{"train_examples": 101725, "method": "mae", "encoder_activation": "gelu", "encoder_mlp_ratio": 4, "encoder_fused_qkv": false, "encoder_parallel_block": false, "encoder_inner_norm": false, "encoder_patch_size": [8, 8], "residual_init": "scaled_by_depth", "adamw_lr_other_params": 0.00093, "ema_decay": 0.999, "epochs": 21.9}
Rows from block 3 of the encoder, named by matrix and row number. Rows with one number belong to one attention dimension. Each number is 500 + 40 x the weight over its row's rms, rounded and kept within 0 to 999. All counts start at 0. Numbers have three digits each. After the name is the row's rms in percent of the matrix's.
# q: attention query (encoder.blocks.3.attn.q.weight, 512x512), inputs 206-308
# k: attention key (encoder.blocks.3.attn.k.weight, 512x512), inputs 206-308
q.67 097:548534489481468474494496438496485498518498516477505449486530533441534510580506477428549495516549500480465477514472579503484462475500545472463464470534479476471564482509433542526478529533505490443535508448484549475474538595554461498496479483507553512475480500488416490548553455502520533518522594530544548412504
q.68 103:516495493523454485487490518524516465529561457567578494462448504484494481546479498569518498503491439498446517538503563519525557574537402517511493403483491529494548523465488555462526495453554452532489547551491528458516576516503520455495511492462554474436434525477577513592555457503528462536478542556429531492482
q.69 103:537499520550535534512439551486445442479535576420487496482446532470434477488535498448449524475482491446504516470494517514534469434540523509550482522560489545471480535536493475519501462520506477495519484489474439526455538436490462489530492487494509519508594498506469494555437463540473515471556493541559501455506
q.70 098:545448501484566536452500559479493463511521432465588580479492450515517477499520472556531522488452486448444475497519463409524533472509478523477537454541489521467515431508450574439470422483503460468491557513405499492570529434509491464481433566490588496511457501520471523527482547478429582441493439462524465509522
q.71 098:506469501476480586422470550548578533502454454462460554487532566493487493444585558517575507525500532492492432552491428501525508438541533537510502575502528442543497528454538470522536536456406509440596501490494455498563467533569503544593504467542506524493559491395518486469505484473573571502398491505486496491550
q.72 095:409459503477473414554464501435468441539508543519490423535562512519480497418547539467475533414512518493465489435509507474445481442482545535459536603498453491517474493462473495581593510498479464515440523495565473529402422479498446438507555515536493583491501518446489520524498527563485407471499522521476495446537
q.73 101:500488509508548414573511441567429540510511549489435526580464508475510507480549581572514476458545495492480485521475519470471518431507518481510469485490522483494492531500517474574525479482478509489499535483407487598544522436435494489457465441535485479508537451518539483517541484544474493502488520565545548485522
q.74 101:500483560456534487495500483499469525409458476405576548618500534487529540531498505559453530476496476474510509421385569422522427440520499515527518436456451467530562464500464564491541504483535488511457548507521487462538469529491470562545532569511505439482491515427550449519454534472526486569509544535588568490511
q.75 099:533426498561509492513524519472488533484490497491562530503522549502525433414515498517554491515463515491496525467455603490459562472504506616444511461484465537472523530522427444497504557516506483554457472468476506513618458534509534540444551489495460504517470503573525439441517489484551452471508489556520475507508
q.76 100:532438536442471499483454412594493510501480506491539591491514502433435495546470540476531462452518464472468532454496542470479474508539507578438567438435559532442487518436464490453481508512432505451503516554463477507533577460496484495570464477505506472436465547538496467538476514442445546508540422528462496477527
q.77 094:559534516482514543471507535504530492559531499481451527412583455467590508541478522525499560517418561484534460550500503473545526454539494527538430463408448566486488539571551447489475529508434491482522517452538516537477581552472452488463474571443481414474529541543433425532543505465549464471529449426501420457462
q.78 106:500423518435530471488535479614526544512533371490482560488521522555400513454483537530533506488563569557555486530393544547420456483462473487573490567478515534510570470471545563510473462488517466539474516541491477503479489553512489474530484499494478412463480503510445540518452498513458454498444526475482477484488
q.79 101:434568540535525540559505532516539489560513458464493505537441435478479504443531577442452483501397467453488496487496457482515482511469481521485543512510528488547547506450443466525522510564478511466567518570538553516460555529576486511531516512571515487436467457466485483499545438481481445504438520489496473432484
q.80 105:492515437557563438533422496451525494466507510508455513461472570516593526456505533532539582543477469538514544491538476527513506520516430511535474559472454528561528515587498530519530443455540514515519541552474527568485492491465442560485490546491483521514454493550510537468445503463452434501517485518479432573487
q.81 098:610516465504475474531458502555452507482540480537461510520502466515488402534513522492472523442550453465469523588509504499477464566483527521537541469484473492560511425480528485594523504466518548536516505548449479527404409476482510498474490540488479565453496443536500526533430503514477524523445499584530455470496
q.82 100:527609502403554501533537509535509488542452559488487496464514496523468471573515505464487556546525445552445485533599538518548555577571448491531453474464467557405510519439520509481519416510415488535512515457473442550504475496426464525530462526411531481509426530525428481531487441446428524493439515468544516469489
q.83 099:524513577587522511500498444509485531525574482490446440527533522584572490483432521514501485507512467509504470550498515553520468445425521437474593520449529535526545523543416549474483517465452473467427520560462460445522465492518451549463458610526477556447512452505520457462455498554507517526558483525492488488436
q.84 104:573532492503524501459455393560453544465554488438551499511494511434514467482463472474500487468567475477428477538490522469484426463492524540496550486580451568496489564526497477453543566506461510557570462525457520486484448516455484453489495536500514535523444541527449480525470451469505427469449572496548516471555
q.85 099:497528547529489568522494534509428523512502514470443525478435460485524499500467531460491410501418455497530444439448469422583447489464464523482460491514509544474475538441470547532530540448508542454459513505469473493546455540480519500473490521468461426535442429494504477553458542455527492531548552443490504432493
q.86 100:498462546488472468506521486453401574551489512518547503497473449485477470483497463415510482494491531544457522489517474470417523508517508460481609647557469495485500482475498510487398537450552513464430486503458481486533536505499527527458479515479540523454543534495489569466485504588503457557546498517501445580448
q.87 097:558486439465472437461507477543470454474490485457579489529470507516577535591521430481493465539523479518481467508454431485511471483528476518475448416485531550490472544457544480407504447465479467440440565525517547532582523554515510523459487521477449460487495468580464397541427486508489483528488506527499514520390
q.88 107:482461495561537433474483462469532455518468497464508560519513511588535531465521560463523452456533511533492510481555504512516453544489503570550449466509547509579521495485492559494414556516575487520485540498475526512496471379490544508471503463567502492460452470483470510527461537535518535504485478435520498506527
q.89 103:552464551504518497495528502487500567505488509523535429515491508430467517497507524502521522475548494503530529457467490554516517482513461537525515545566443567509533497531508484515482446499490535530540495478508472548513564552436499515486507499468454509475542558522476552468554467422493526488514505490517468498437
q.90 102:411484503574494500470536452459488506487471455497441474487525551552479487529542492515474547502490434503526508486533449458554507490413527530505514547533477478525483476455467574493519555419506488500450519519414503522517509560541533499498521462453444465526490467457526488481424501517472445524498549462535500541518
q.91 103:538437476494580495490420445517475490572543537489424547503492553493407517490499555434511544463463475507434482448480501413536497489468524438502443438498550545504521388533496476422519493506501469477560537519495455506446475493467509572488512552501525430516533487466524517547495454439435489535552520471551511465473
q.92 099:515543578526515488506478486532527454519457516499511517483421489533486490522436462496430599513532527624541545484517558525530530505492453492485500515454525460541493464538489598521619529513455453591507488575501551449451465478452491413399539514521479490563460412573566501497512517533512513485429498476566545496467
q.93 100:538527495451509526481515451509486488491515410539524519535478551538533504459552464482420444557516398498566436526568547509510457552612531586489462439507509487556447519473515517470521571553494568515482492465524441530500535510466492488508506519440518560469477494452457422468521555535491510509540501532494484514474
q.94 097:483501508571415513508480457504483523553488508471513461505489511527468444622559531422548531518505448501539413479461541502522523559583530509490479498545525473516488529525482567536484471463571524501477517457502489485453529492453553487524510529541511514534554527462476523524476548475537472516523496500516585424467
q.95 098:529442496512452497531509500459467446476549431483517435465524526493526560546455542485512472464562537532527545552471383449479473452480470503484533484499580440478541483472504589448561619459533462458524563526520485393518470547456508500459547474428518467449474550538501494442491517539551562503507433537457492494510
q.96 093:562524489537463421494446513469570433574544508523543456484508431482492451494474452532556455526538486508512489505458436434514523532445443555474513537538595506485422462490527517523458462521536490509562436490483574500517450492561507505442484514494500453461492445514529485477512465468508493506552507467419530526477
q.97 105:480497524502529585549521454468413514561535461430423440471525537438480489442553545541517456480506522543439494531548421463554462507584475464534491479429487460490476488495498532531447551517503562484450583412474478483512458566500511446399510516416502498558497501485519516504416495552525524537503502512456598473518
q.98 106:523492487525465447446481426545490476540506523551513446519548462592529506487494530489482492466538507465478534497510552515520514487517494493469523548478489462547564474419496456476476599525533526464482575439461506505525489501483450486470564435523506502423410488508539520486475495427509508506488485502477517486512
q.99 103:536529496419518539484509462450431487560514440529479495444533477489440458497486459516525541447474538437518523444479505453509458489553486492503509461530476495430473526553522474451496543448561568528553545435498540467440449434503495511484562459500529556543469510600545523490454563404536509487526500487549513527478
q.100 102:515520520498453526411497507485412475591456470588486533516512575500544530481487536472465476441512459477512461526530484464480453436468540510481469470461485504495496473614454511492476537449454524529517493498502523526517451552462489478479515567403494509510423508437490480531513498526532498409514578507443510574509
q.101 097:536557580484506565503472460518534485546518565520451445467550480510476458471543483498469526559511511548593526523481418468525457555481468533456558510474544468510529458620503491534517534536574513527518499501471547507479555528525521484491486511515525433483448517449565475522556534464455494580488530579513521502430
q.102 093:579459540476524437492513483490500469502507431533479506507507515543471485472450458551497446423529475507500507574552460494488484470434576480493443513562526479539437483505509539496428497459504468496491519492465521564596474478457470508459524485469575524473503456578553454551509521419495527527499462507506527512492
q.103 097:519449509502480506465476537434487456448476489523464550495489509520478512423471428525465485458511465518396532485389563562512540539466500505514525472503399538511472468425475500518534504533470476499560493468482542516463493500518445521436531481509575469556516469485544559527607467439457426487534485486514490534500
q.104 097:459463553478463441478496501550465482531450444494481478504512569521478537442442486497534483505535502485429533501459506410559526507514486466509556473503488491521519471506429517522451460527512456481507472458419499475520512568412452492520538551536480446510434561467501496494541469460514523506558511475503488556466
q.105 099:547520520506495474549473491518481558536428541474542620474542495539502597524459545487515449492498471495517522412496495485495501478530480445484497505402486413512484506492577458427464538461504522518490520485450446470433473486522509526401472451481473442520445484543486499478448524485507479497584514521439538528519
q.106 095:532509485502525515551568512498517504524431432479513458515471452434542455501521456481533545479487471457543465507444510472552464537555459487542463399560432537428495507548565482498543491484530415516483490510484551535513488571570472518508496530510489518565485511477442524535466515492515454532535458478521479539538
q.107 103:511465529560488456514528494517500555486553542473496492460517515498517557477487478503517588468503442494498523590495529496447482553484471476558556450464514528479496496566548495481579476434479521540403478538514566489527500481482481552483565502505510450504571469486512494584473515573521507501520494468577402465464
q.108 098:494470482515418547481502509485481419456490467502560541483488481589532453526498577471505542486450509531471465490470445513498500495489482456512499521544561463489494499481438506440488518498495547542467596510480506517455504532512395611456475551530537511456491474476483512494527461484528506457493587478561429501480
q.109 098:504446515483453481472508540517469501459497471562539522544454546499516525518419502605519482466513417489427588548540511435502503516472466546580501449448510430451507494473516456438472471581489564510512467518501498432432442524478466509476488493554441529482465479420459518510474543549508564473536516488516525553517
q.110 103:464445461489512397483495484474517512452514425407513514572520440529558460495489528480522417515534483522545461507570482505557477539529490553522499432536496493525392542471460481536505522540525475506510526564481451457506517421548512470499508556433459554540495527426496547457524462423495535518517554558573545491485
q.111 102:463472467528455513491452531472458519474494539487429557464535451500553466504519459479480532509532473533588472506562450513454469462546498488507491556571532512427430519538485456528517517496458623550465483483544560500463500522535497502469515466391484490501519500559500540478504504511416477596502490487557521490496
q.112 103:520534526468512472494530545476460572527521436567498519492516541520452413582459513498522482472510497499489507499503494534502537547477522543539468494516454449465516466499538498494520496545476526515532497520521460495468531569454521547471502465574469506480503594507501489533432515518626534487466447532466519504461
q.113 101:484547480467567543499538494509493531496496484504496542540447519469483500479476482547475494505493520509489513467452491486482480467519537370581472463414483581462519554519492477488481504422542510523538549505505574488463534447549534577421567560549450468507514518502486515575477483496550544485474526466518493551476
q.114 098:492493537558508552490490412461455527516499541435518477512498554494554476547513516475526540499533469517542461480508488471429505435535558503479505549534503519452478453534465494519511479527481419478426428527449509537426450470494440534411561485468469444469575522480442475468499502523479499471529540436446531504487
q.115 107:464496468511420474483507488463473545504463477419508460544522534537544561442423538499496508503513500531506583497480525429564463513429480477537533537472501541488461545488477506500506513442451462484526474427466434563458519521487575489439591470517489474474439441559442509543538499482494494552533580437490543526542
q.116 099:543444452413513528556513498539458563479498528442496521471486514499540461554521542486530485548518490519523439468537595474564545569530448411472530532478415473482508524541402505511538424447467481463478481504525508551555418541499544555459588484576516512485487523548494542520455457548490554501517499487548488508514
q.117 105:512506476460538501426455510527506551475506542457510481469561525438499470460554481456469455515437503486459537493478472503544540422503527431572487517528539548508427442434485439515487531526499406485491445524460535570555494471474489512553577484545483497442469535568476477485535433466511518503518430444453492440517
q.118 095:479542516477532562515518440543466522427568546491529471538456452486520542454457537555555506499531505556472534449446458503461494482428423506493500491495517557454538493555489517486547507481506504482466501466513500435463484503447564470545599591479526564487511463498518516513504426436419451515553494533462541490461
q.119 098:416487488468534482508480520522476521432504561507537571510470497490513499428456501479547428477501439486489557478472523484497575453447525440497493517474506527519432525583547452559441474495536514500509469505581518560446527499493501490453521480540503533502528489497522413531508472511507495496464490490451543423477
q.120 104:484451505534511476530490513511504543509445481492517539531503490457536513546534491522496522480544448471530518532531521510434573512428490503502505452507493557505488558524508510464460523569473454523427535551474528556396482449513435526469508512474457487493461492481558493451472470501498504432573493488487437509444
q.121 095:565498501441541508528522542532469537498511570539467516490561584498501494512525550519492422569599545544405541493498464504476498455479530486481460515502428505463511468530445529384466538506564506457551455535476522473518556503414471520658512555460465449501466556514421479528505631456554471490478572493404512484539
q.122 101:527527469497562472485496499516549576538482511514456442524470568455575499529483597395489439491482529439519445457579513478591527501434531527486477478466498500542483528500548541500514505565552439525502476526481562474489525517470517490436523447465488482586493484554467491480511528478524479577550458434554497516521
q.123 097:520507451460505556485562535511533428474478431448560541518452437530507480493440493548480599511530509482466484520585535505446485496459441473541494442488463457488565537452504511500544510473507512449465470463447514575516527511489478552524481520515526440523466492480507472523492477477532512576508532381574483519531
q.124 098:452499531470489493465438540513452558453501487541497516492492478558441530504481469559491485495531483458525445480502522508497536467572502442509514499496478567558522486521509542504497459464567465480423437433485462556549538452581498459455448448506476519511534484519496469482445576531540499555508516487498428491504
q.125 096:512483515526535519509495512510511472422539597512439411450530542514466525456517441494441553488453457494512471523484516514476508510543469537518504509463570506551477454522441484571468477512497567463421490450467495489501500528484486499539566525529481524430446464542492448526513468523503517541483438488402530520519
q.126 101:526551510559517449461502482448503562499444582538500490480471473507496581449494509513437538498480534473477485461466467539531579483463574565510550524453492444517541494477497534458536404480499474534475510552530505442506497537587545469596485512554521467517499408554500555531584462518522453443488428574480458545494
q.127 098:451494410515511536502456514532499530454438492513509514566549531525513433424503470560463505539490459505447530478579507558605539471502441463494564495467512488479545538514480498495489461540555536503588509565480530492463481485409511429477514475520553539532443504453469489543402469416479484473507501526505530427475
q.128 101:467408526549479564472485488564527455563566487462533593441442468453487545555537523509479488506480456468483562440446430474482464492499513516533489485547405493425494485500525447536529487469484535477454492510522513455484466525508448505576517479489505476457517512530549447450496572493477404514472510520571552479457
q.129 098:410511435553478497458468438556482527488474532498370528564508498430418524532458494404515564530448461501447470530504533485533579439434545538534472548518509464450444529499570426504478432449554480537489480470498471534470474476446492538539498443457505490524511476517493455535541489575459472461422477522532426428459
q.130 099:539491490456490455461575513510511463600479534516511449534487542551479481461467567535539432469516466454521537511461439544486514417419555480528441503509576582530510473508522612488565474538504461522458439476517494496487467480548501569477473533449504534544546405449454449445467527509528509503480522444516505469430
k.67 098:515528537493527507483507513441495516498479492551437458499481454488570519491521509562494499482554491442541558527540531514463481481536657487533496394507543550488568493408522437471442533480489540523520549491523452525493447548524463522510491578480507486450453438459472505564488492481518507499546526511519449493440
k.68 099:477471561491507523485468493495557570516445521521551584492472568443512412482506505510467537473535488521462449488491463408513566513510479561513425552472488536508478418421547515557468590588516585534467474486585515526476499505470521517521483476511483515510476546533540524491495478495451556465466481530453467492486
k.69 096:469473556469495484527583595541537481526532472540397511485456547509491470415486554514456465499517451551441528495518497462480527504552497537480440554470565407547406528510522470531474466510490442478493519518504569526544526486455472496548429443446465383537501489486515503416463519517522446515507512551507449474482
k.70 101:529499470498520507515531561550463441578535464560507446535514508475457423522546502529547497500466457556569486518575526430481562530474511509424480485538472410514589520465508529455586406489586534415483567423463460528469458504479458542497458562478535454510574479489509386541450538520577427514517513425507499515486
k.71 094:385480484450498541518467466514540511549490543521520462487472537563502503470536503496509552506512479466467513554528503531419505509494453488538493495487541497517516524530468495477512458483483538490467515529522557556530435509478527557583505458506523578505588574508542443559487480544536544533506475518521551470450
k.72 104:408455449489529505553545475487504591504464492413474497470446487477465530486513512519479447483513604518485492518491544446551451501531469528492530576525496510563470538485512521512492486538458547480540515480454475460456501512486451462447491528494453492469516421435398465519470512494512454545497448453638424568479
k.73 102:573511487505536549501520532601505520544485540518422508451529448503497500492442477527455495472510440529480580485465489533522479572542472522425507454492537519462504477534588543445546481497519484520456402491531512427423391466447475520572488563475588478447461474515525502495571479531433527529531462575536537415459
k.74 108:562411523536481520516507496458469446540477466476523540486506517559521515513497529444493519564428493512515504557564477543529512425502530536461523428496425521524461460483530517459521509514517500473540402567452501542501497454500467464465580493522487496566500565475517511475461484503483534482460512592518465433527
k.75 099:498512551526485523493478530399460522465563351465460519532592542516475424500568550528490520484513510495513544487473440493538509503455516534568480504529474490427598502525487433507486498458493518407439447438520461536490523484459523464512498527569536481410540504543424574479456486509583468435462483524505500522536
k.76 103:493569503469527462430501422537532509513515451534476480496508468536478493525578420542548481495469472473488547534552509555477543475557462431562511551489454562455573474499571552528491522592541507503476443542500483444463520517567456543555469517432457511491588490530537587510453488488429506550512523497488499619476
k.77 094:454511503467501549508466553521516519439521515453514464507503449481567522469560511501434503516595499519526517532504472531467462568504502536504451497543459512563489527503525524513520523489547529494501411451456471454510510536468462410554551526573556524453556502455484495503505442510502472402469499509473501532584
k.78 100:424505561453459500545439493531584509486506494520429520441480511551404474443537470509547450492503481543478393509512506528533522511516485580471468526467473504505462559443476498470527534514507511476504524492522523453459526512499457481487492502528519522521538559506457510562473486523557565485535500511433516559519
k.79 094:457534460531482509543496509596454594464447444451462463465492572550541464509435455471525431571492506511508540457491507608529477552498500512484516417590495506451457536512455510490489501472569503464538516468499530503520532515456526423494451540512468579567521508462495438477509517532411494512489432505459485424510
k.80 105:399511504531447497424549456478482474470505469503540516510533578502544467522476510467506497494503507555496447524541560432517542510559530530543449457549467505550456530489470573458489520504531493461551536484526477549535522476542533480511526453475476504532563543516527483490525534451435501537524446496548465469449
k.81 105:512487479465524529574477540497550487442510549537497532518468523504471454552531502434567524568546467469562551503569475531503460503486461554429498489500514484550483499494520491519443599474478471506481460504473514522486539475475495492536520511448455509547530500466461451469513438486481485511475581550521486491459
k.82 101:531515580501523566476494579465503602520514605460497554480437513478524430536521546521478532505532428546537432554544461515526573593517471500447486489503520527513513454473473488567513486482476587552490569509478526414487456492460472516468490475534524474488445516447512453485485503541485438607530469519527511522422
k.83 097:508439550526526472507571504504515482548568523585494437477500502467534539494557430463516558519514461417477539482466477477564439439480532514492513528475482525476482547505463513533531502488444527513501571521508500538532465450485597448546439543520504479536511477512543473461485469533507533485527531523585443457552
k.84 097:470434549464518488482528597558523530452489470487451516527454472532504448552587454511461552490445494495564463477561531450557478502529526505470484418496491501499462514507483499507464458545520536511471566586486536523511476539452486500552494523510513487514486463524484436472537523455480449446482530509517482451515
k.85 105:490511528545488452525431487497471512522506443538491557572529522529587549487487509473471464463461430484552478502577536541575556523397531486461477492469522461441548486505464448425476523543529511504566512543476449532445387580536554422513498529494549520373449518487592489520526484467492543571473545523489522505501
k.86 102:530453492449499569509485515444494461502433540535564458461438520548427470520475483429489569459515463455550554509537526509501554553586588443523503463512505537489544465595587534529475445505504519461519475523510470533545524513478445447542472489523482498444477494554470524518523529603487487524567487490527476451436
k.87 102:503450417589466484515407445444491492487519543502540515454475564473436467489476453486516456507536465509482502537563466471493491483502517548558492450492509576492546467530479461500457565560502464557527630530445464492440592513486595487554535476511554506499512516486491511479499466443506544534510474439556501470448
k.88 102:596522522448546505496466475460501544506458636493515540583561515554496518483486530429517503566526492495489549457533456500516488491484554457565479521494500462537509519469505478490552506547523449500481521477518480491475463444505531506460488487427472533553430551545504433507461472419489509516506482521573543542469
k.89 100:543567476512590517503520475475537427501450504501483468501468533464535481522499433469433493520501524419517490522481460474477524546538481545487491494489496504494455473508451452541481511534485481490508415540470537468434566469449469506526501494515475502500536480408457501507523510533503535516540428467485503464489
k.90 099:447482447516475535487503593442521546491523518538514459478527547554437500433492514484490491539489466477496498539511486495506477520479479495490524533459465517472553524524461582546505515525547495447450511486530468534481490435445542579533477537553462517543476530462479490458462514477457491413484510536465497512454
k.91 097:517475547517475559542509510527470499450505504524511478450540529514469508556533479461482523480546532502452444501495458444503545532474485518533549463625429480477498450548502456548477505536503497503501442428533495506537481469527511456551591516470484489493503500499498469489534485424557512426496509511527488478532
k.92 101:452449551539469503489428533503473482507521523568523498472541557495493530551524447495535495463518494429503564478401443507500485533476431471528510436430427499475393487502494516482511538460446499505459469504559432520540438533440544536576478502511472562529498472554492538493505412438509534502475493513488567430449
k.93 098:510549539529578590391474497462499529478519537518501420564455484447438500452473492532538503488527521495469534450454423494434553507558499470495550531497500568410444482459508539573491482507502561424534445486560506550490527458548503542463477507525543416494507473477497450482560496446515493558539473487546447485489
k.94 098:531486525468510475442546571509511435545540507521582498489486545452497517540446486489486522500622500475530507527480523487506507484538468546492515521531457441486524519510513521455544405546515535544537567514502469537473526552567471564485542463527525520527508512520465555505479543480528478459406499476521466481485
k.95 103:534484459550531459500542520424532536490512413502424513533448471445563496459471452489470518494501602483532423507475530498484498507474583493444548504549459513526530448480547514494505539532535527510469447494572487502494584564533485491531496489567409500453462515486582502516492500520496504454517511486443484501564
k.96 101:511422530457463465455529479488534474462551501465483501518510474503436436518569518522561531472464500508416503386524563478508518507444519568581504424440500538431544483507476460469458529440471530483512485401506517491486544492471487551546493510522446511514439512546528541468477581550534555511516447450594433444504
k.97 101:490419562532499466539418536502521528557548481580576485467497474557554515540461460464580462518525482545484496461481482536457544491409589486442437519417506582541495512453556436518510448512456496466536509517442535535466530465493522558484443578475451461544384480530521451532591460482489473471495500470476574521463
k.98 097:468512505486496521467525466524463561482477532486560495470584596476421478519513559545543486491484493552566575562463459427498561525531371480511545471413499490561469444532549495491425494469453537487498443465519474575457580522467566518540484491494513551467529558482535501529503536498465510546510526547541540495443
k.99 099:480539564474448456472456517478481515537412511564505468491451483628476513455548469403500531448537523479433445475553522454502556486415461477523536500479550460463541515442543537503516423454559470454565523520551527518533468556483504547532528514503525541480527528578464490539440515539552472492522535510440507564444
k.100 100:544541527538529504489471574482489521536526553464499447520558468540507526500457606429609479506450511533468525513504567425464431501481491443490495519479466498501475478536485523563506517556513524491501498497571568496401495501498479489436553472604472467489465468468485502498476499471475527504455521510582375542468
k.101 101:524504517484524647472511463479566475441498539519486504512515405479561576463524497515519529537518489486502440510470433563448496537508484501514555498568478510525487453486470476465441501540472516462527498457411502535555486523541540521537482545501498531512462559465502492513460470478507453460454566566528498528496
k.102 105:478464551450532471472557476458520451493494488486481495578491542485458484481452549563466479445557461529524540429488526506566521475469486532582540507500450489504474553512491458534481463538506549496530543519519497496542525545533398562539462462381470512550615522482489462468598443530540487434538509481535557505484
k.103 092:529550540478463563495455501455525538504496549430571447456434485455599456435489481508567532554497465474492529538522465521482504439455491509492551520489501543466498540430496591482482466546489562523518419485471538551528475589480483490511521503497510537483456528574511470461510500509487512516433548479551497492475
k.104 102:564479495428562497511490593519492508462474466539537499456507485499483455485512483511482426502530474479565575557474556543460425514535490531501462528459556491496453551508493543457503531529549470489542503501544461492465483477456427504517480489456500508500485466539487493516441546500486429479565477457550549408476
k.105 101:499506601454676473531510471517416515555522503553475434448552496576513480572492519513487557467498558495495482496536581499547481489507472520510461453526518506492495581540506529465596485489416491539502498508520483455505490547497444477551549498492512490551488577532520451433490550504496469481479488492438492547541
k.106 100:503467487519495434559541558514502514514532508587429500432399499501466503450489450467480579471588512493492488564489547595447579510459493502495505489503570590513468545490438470494468504551518484404559470517422438498560445514496518477420440450433584400493511489504446597525528511494540473456497508531498470499495
k.107 102:472588475492515474467514547485458513544423497489462450466497549495437528543564540514499551440463514523534450487462573460463542467464485529549505521461482420535494500462513451516527542471511450574483571506442512429457504482518432511510475468437574481522493524515472465589556467468477485464508499509481472473481
k.108 100:507474488499468569569521516524468424539522421483525490505540482530493423528483479451501492489543569463501543529498558454437529474524502468601475543507480498516471502471515539475504501447455447552483510545489541516533444419472546525620538536597546520469520474529536505468504466550473503518494496457504543426509
k.109 105:525521498584546592497511495505472552533459556498502534559496578475512550517466515536484479459545507423469504558477445510501509487479506484498451499456495491511546502487530459569488452505551490485587451477540472501552422551558479487578507478498519525484515476514527508521462507530471478513486477436507512552522
k.110 100:517517512555497512509481466504436532504531575509520457498504496461583481494501499563510474464453504466561524431495518478452483472506558492481559559530502509595515426496455476518580531547420457509524553504475475507535429518503500423584552541521535457498534492506492554490542485446579449486478422549494484523521
k.111 100:547410477500467438498519577506487548485500493549502467552466491527511524502508471579580480510543498558422505514568504439493455658438551512473474455489548436470459500551465558537505461520486506533399515495525557531579547515502477455522536472440500520460542553561547489450486484524512510535452431522492500512494
k.112 103:491495472521500542527544504474480501485542532494493450525495525477547514576468508516458461385531530507513471565497531471512511478526479530502491518538447521551517508454568545487558540473485576554490562543504464468500496595432488528421458501571446421551523499484564532494454504559533527522485472499494444548596
k.113 102:452501484425550467512517553504476486483514450523589520417547390465415447561485551477543533482468579527485515603519476449480519493470561409563493461468515494504467506473453503453483513518498449448480507449528521537522552456466452547463443460501492548434507532452572484438493495419520536448536563552530492496439
k.114 106:489519537467480476464453505492494455492507515516506494438563559514529530526506495519524580553588555535496512505556495472491523511541555542549429436506531429506607489491496446466463502477472508484503474485533484526469538561477443452448469541476496545510527556507537492552537505507491451502529504477454497448488
k.115 102:521570480508566511555499534530471560456495453510513475477501470438508514459501576506549469582484491530517534475511508479512465441477495489576472449465499541501451438536466499528483457459534520473557475482462524535504520484533556556523475486519500452510466451579544524432534518551514500436435457493514495522545
k.116 093:544536498463521440481448517492492499539413500535523526521515545503513479493479485514516487534457501466527464468484481538489563477500524525506492518462575497556575538417475518550516491499465531465542493554453419469491491568514439494520517616494422541497495497479549430452598515548586507485501419500472431568432
k.117 103:560518526544521475494489532444479500470485430496520423484516499476498486445457424519495444507495546509481486476519446520554529411493495375552416469496474482462522489491460489507444488518496552449542500558536481532571507479543476481497454524459460537591456528541508510496438513464487490445484454495484491540437
k.118 097:563457492462510472569426496563524430436440448510531494550441565506463517460557479541394502531488498503518480482510464509477499504452560585450564432533485454517465474454531496464470549495434544408472452497437503486546524504429464480436486547488491491554450519586533503471532422509447520525494505518490436521501
k.119 101:554433478544570437429491424501543481513479566552502477526514508544534551529567498532505544485434469550423442558475417428535522524499527503475423572554452519564540475475446512482462537537531449461480474460527430530530556540514548568470456504533541495547484531502550543515510488498568444445556457514493528411555
k.120 101:516483438457526452507452546515458511456442558534492497519536484516441483465512530492489492592496510531531517492455530496393585528479451462470508497490449478416496554519568455544492519409510541505494543491523582475497491516476534514502532564474543486550532509442520419458546518520449513486566460564419442455518
k.121 098:501460503580541500481571490537574600490545457431527533537520498521522448548513517518506507532475510502487590509499501543520520555539508468476508474498452476471469622512524479486422521478505599552520486429489557549560532526517454452492496532498526547516489530540497569539380537515494486404533468522541487492559
k.122 098:547530572505525515508482569440585492444490491443507500518519509495538512488521500505469403522520525544580431532466544450438509485501461551537480458467481462507505557567503516496523435535465622534545529467482519496567470502477438503538483453522518505460496512572523531514440563596466525459479490537477473499522
k.123 105:461599593563446379463519468503549485463473526499463527444549514530524484522475508457539544496543474482506537481464491515555560471575547455507495534581538500423522465475535490507501474495582491460473487534468479526546520557501551456485491524542460482518521504505541524459519507497455471451471512480451498505482
k.124 097:593553579475509407525431481540593472433471504490471517516416492501451562553530492445482513520543494534540504541478488540487454531514485460470527480552500443415539474461510465498546456555540552451504551559567516475547494401539571577490440483525515540521574523521476484522526524571497454541487428447539513559523
k.125 099:440507540539459491528505486545517479483540468505517512545494567504493497504508507558523518497560451495529475492494518523497481545417495484485570481519501465507453495411499481525520446522471528510433517531503516423509512446537529484549474429467535503503479495414516424511482542505517442545484482527489504463478
k.126 100:572452520519526520549402457489473518484511481463488488478520432549516455483511547539585558492513529454455559526561511456422499391501505515489553519551437483416513496491517496495554528490562534492563447545512518436516499505534574470456475515564460578463503526474519517479459517527483486598527473514513519446472
k.127 101:562587541455510557519524511524491480459481516553530520485493530441469444506558518425545534542437429535488490497506482515513471557505521541520500496470508493510564518564471489492554501463445525514494509476530531539544509488488524536495477476501455512532552564440443448467479565461525476501508431497556516496488
k.128 098:478507546496463480537463511536488519476515511514546511472491494532505449399518535570435522434437571559555469561526440480523462442552530538495434525473441440506458470531515455477519465477490495443481486497482495508523477538466533493592501501594492492501511539548525411519469471473494472488404537494507451533530
k.129 097:528573498470514466464458522515518524472551522504527453526569497456547494539472496507428441489486557504530511506513535522542451548462486530455509528468463503494488491463461549574487575467517522491463472502512465586429511445516504515537506503551442466436460523540537512535471504523484573581505531474472497406450
k.130 097:492442458488536453505524510476469542492586465436516519483491516430499525492497478569484510530450486546601557500507482509539495540475459503545555442489499439521527472520481481502551500454551474504479477460517470490538500480488494539447528486532448555477503518475562517497508500553496514514583514494452490444508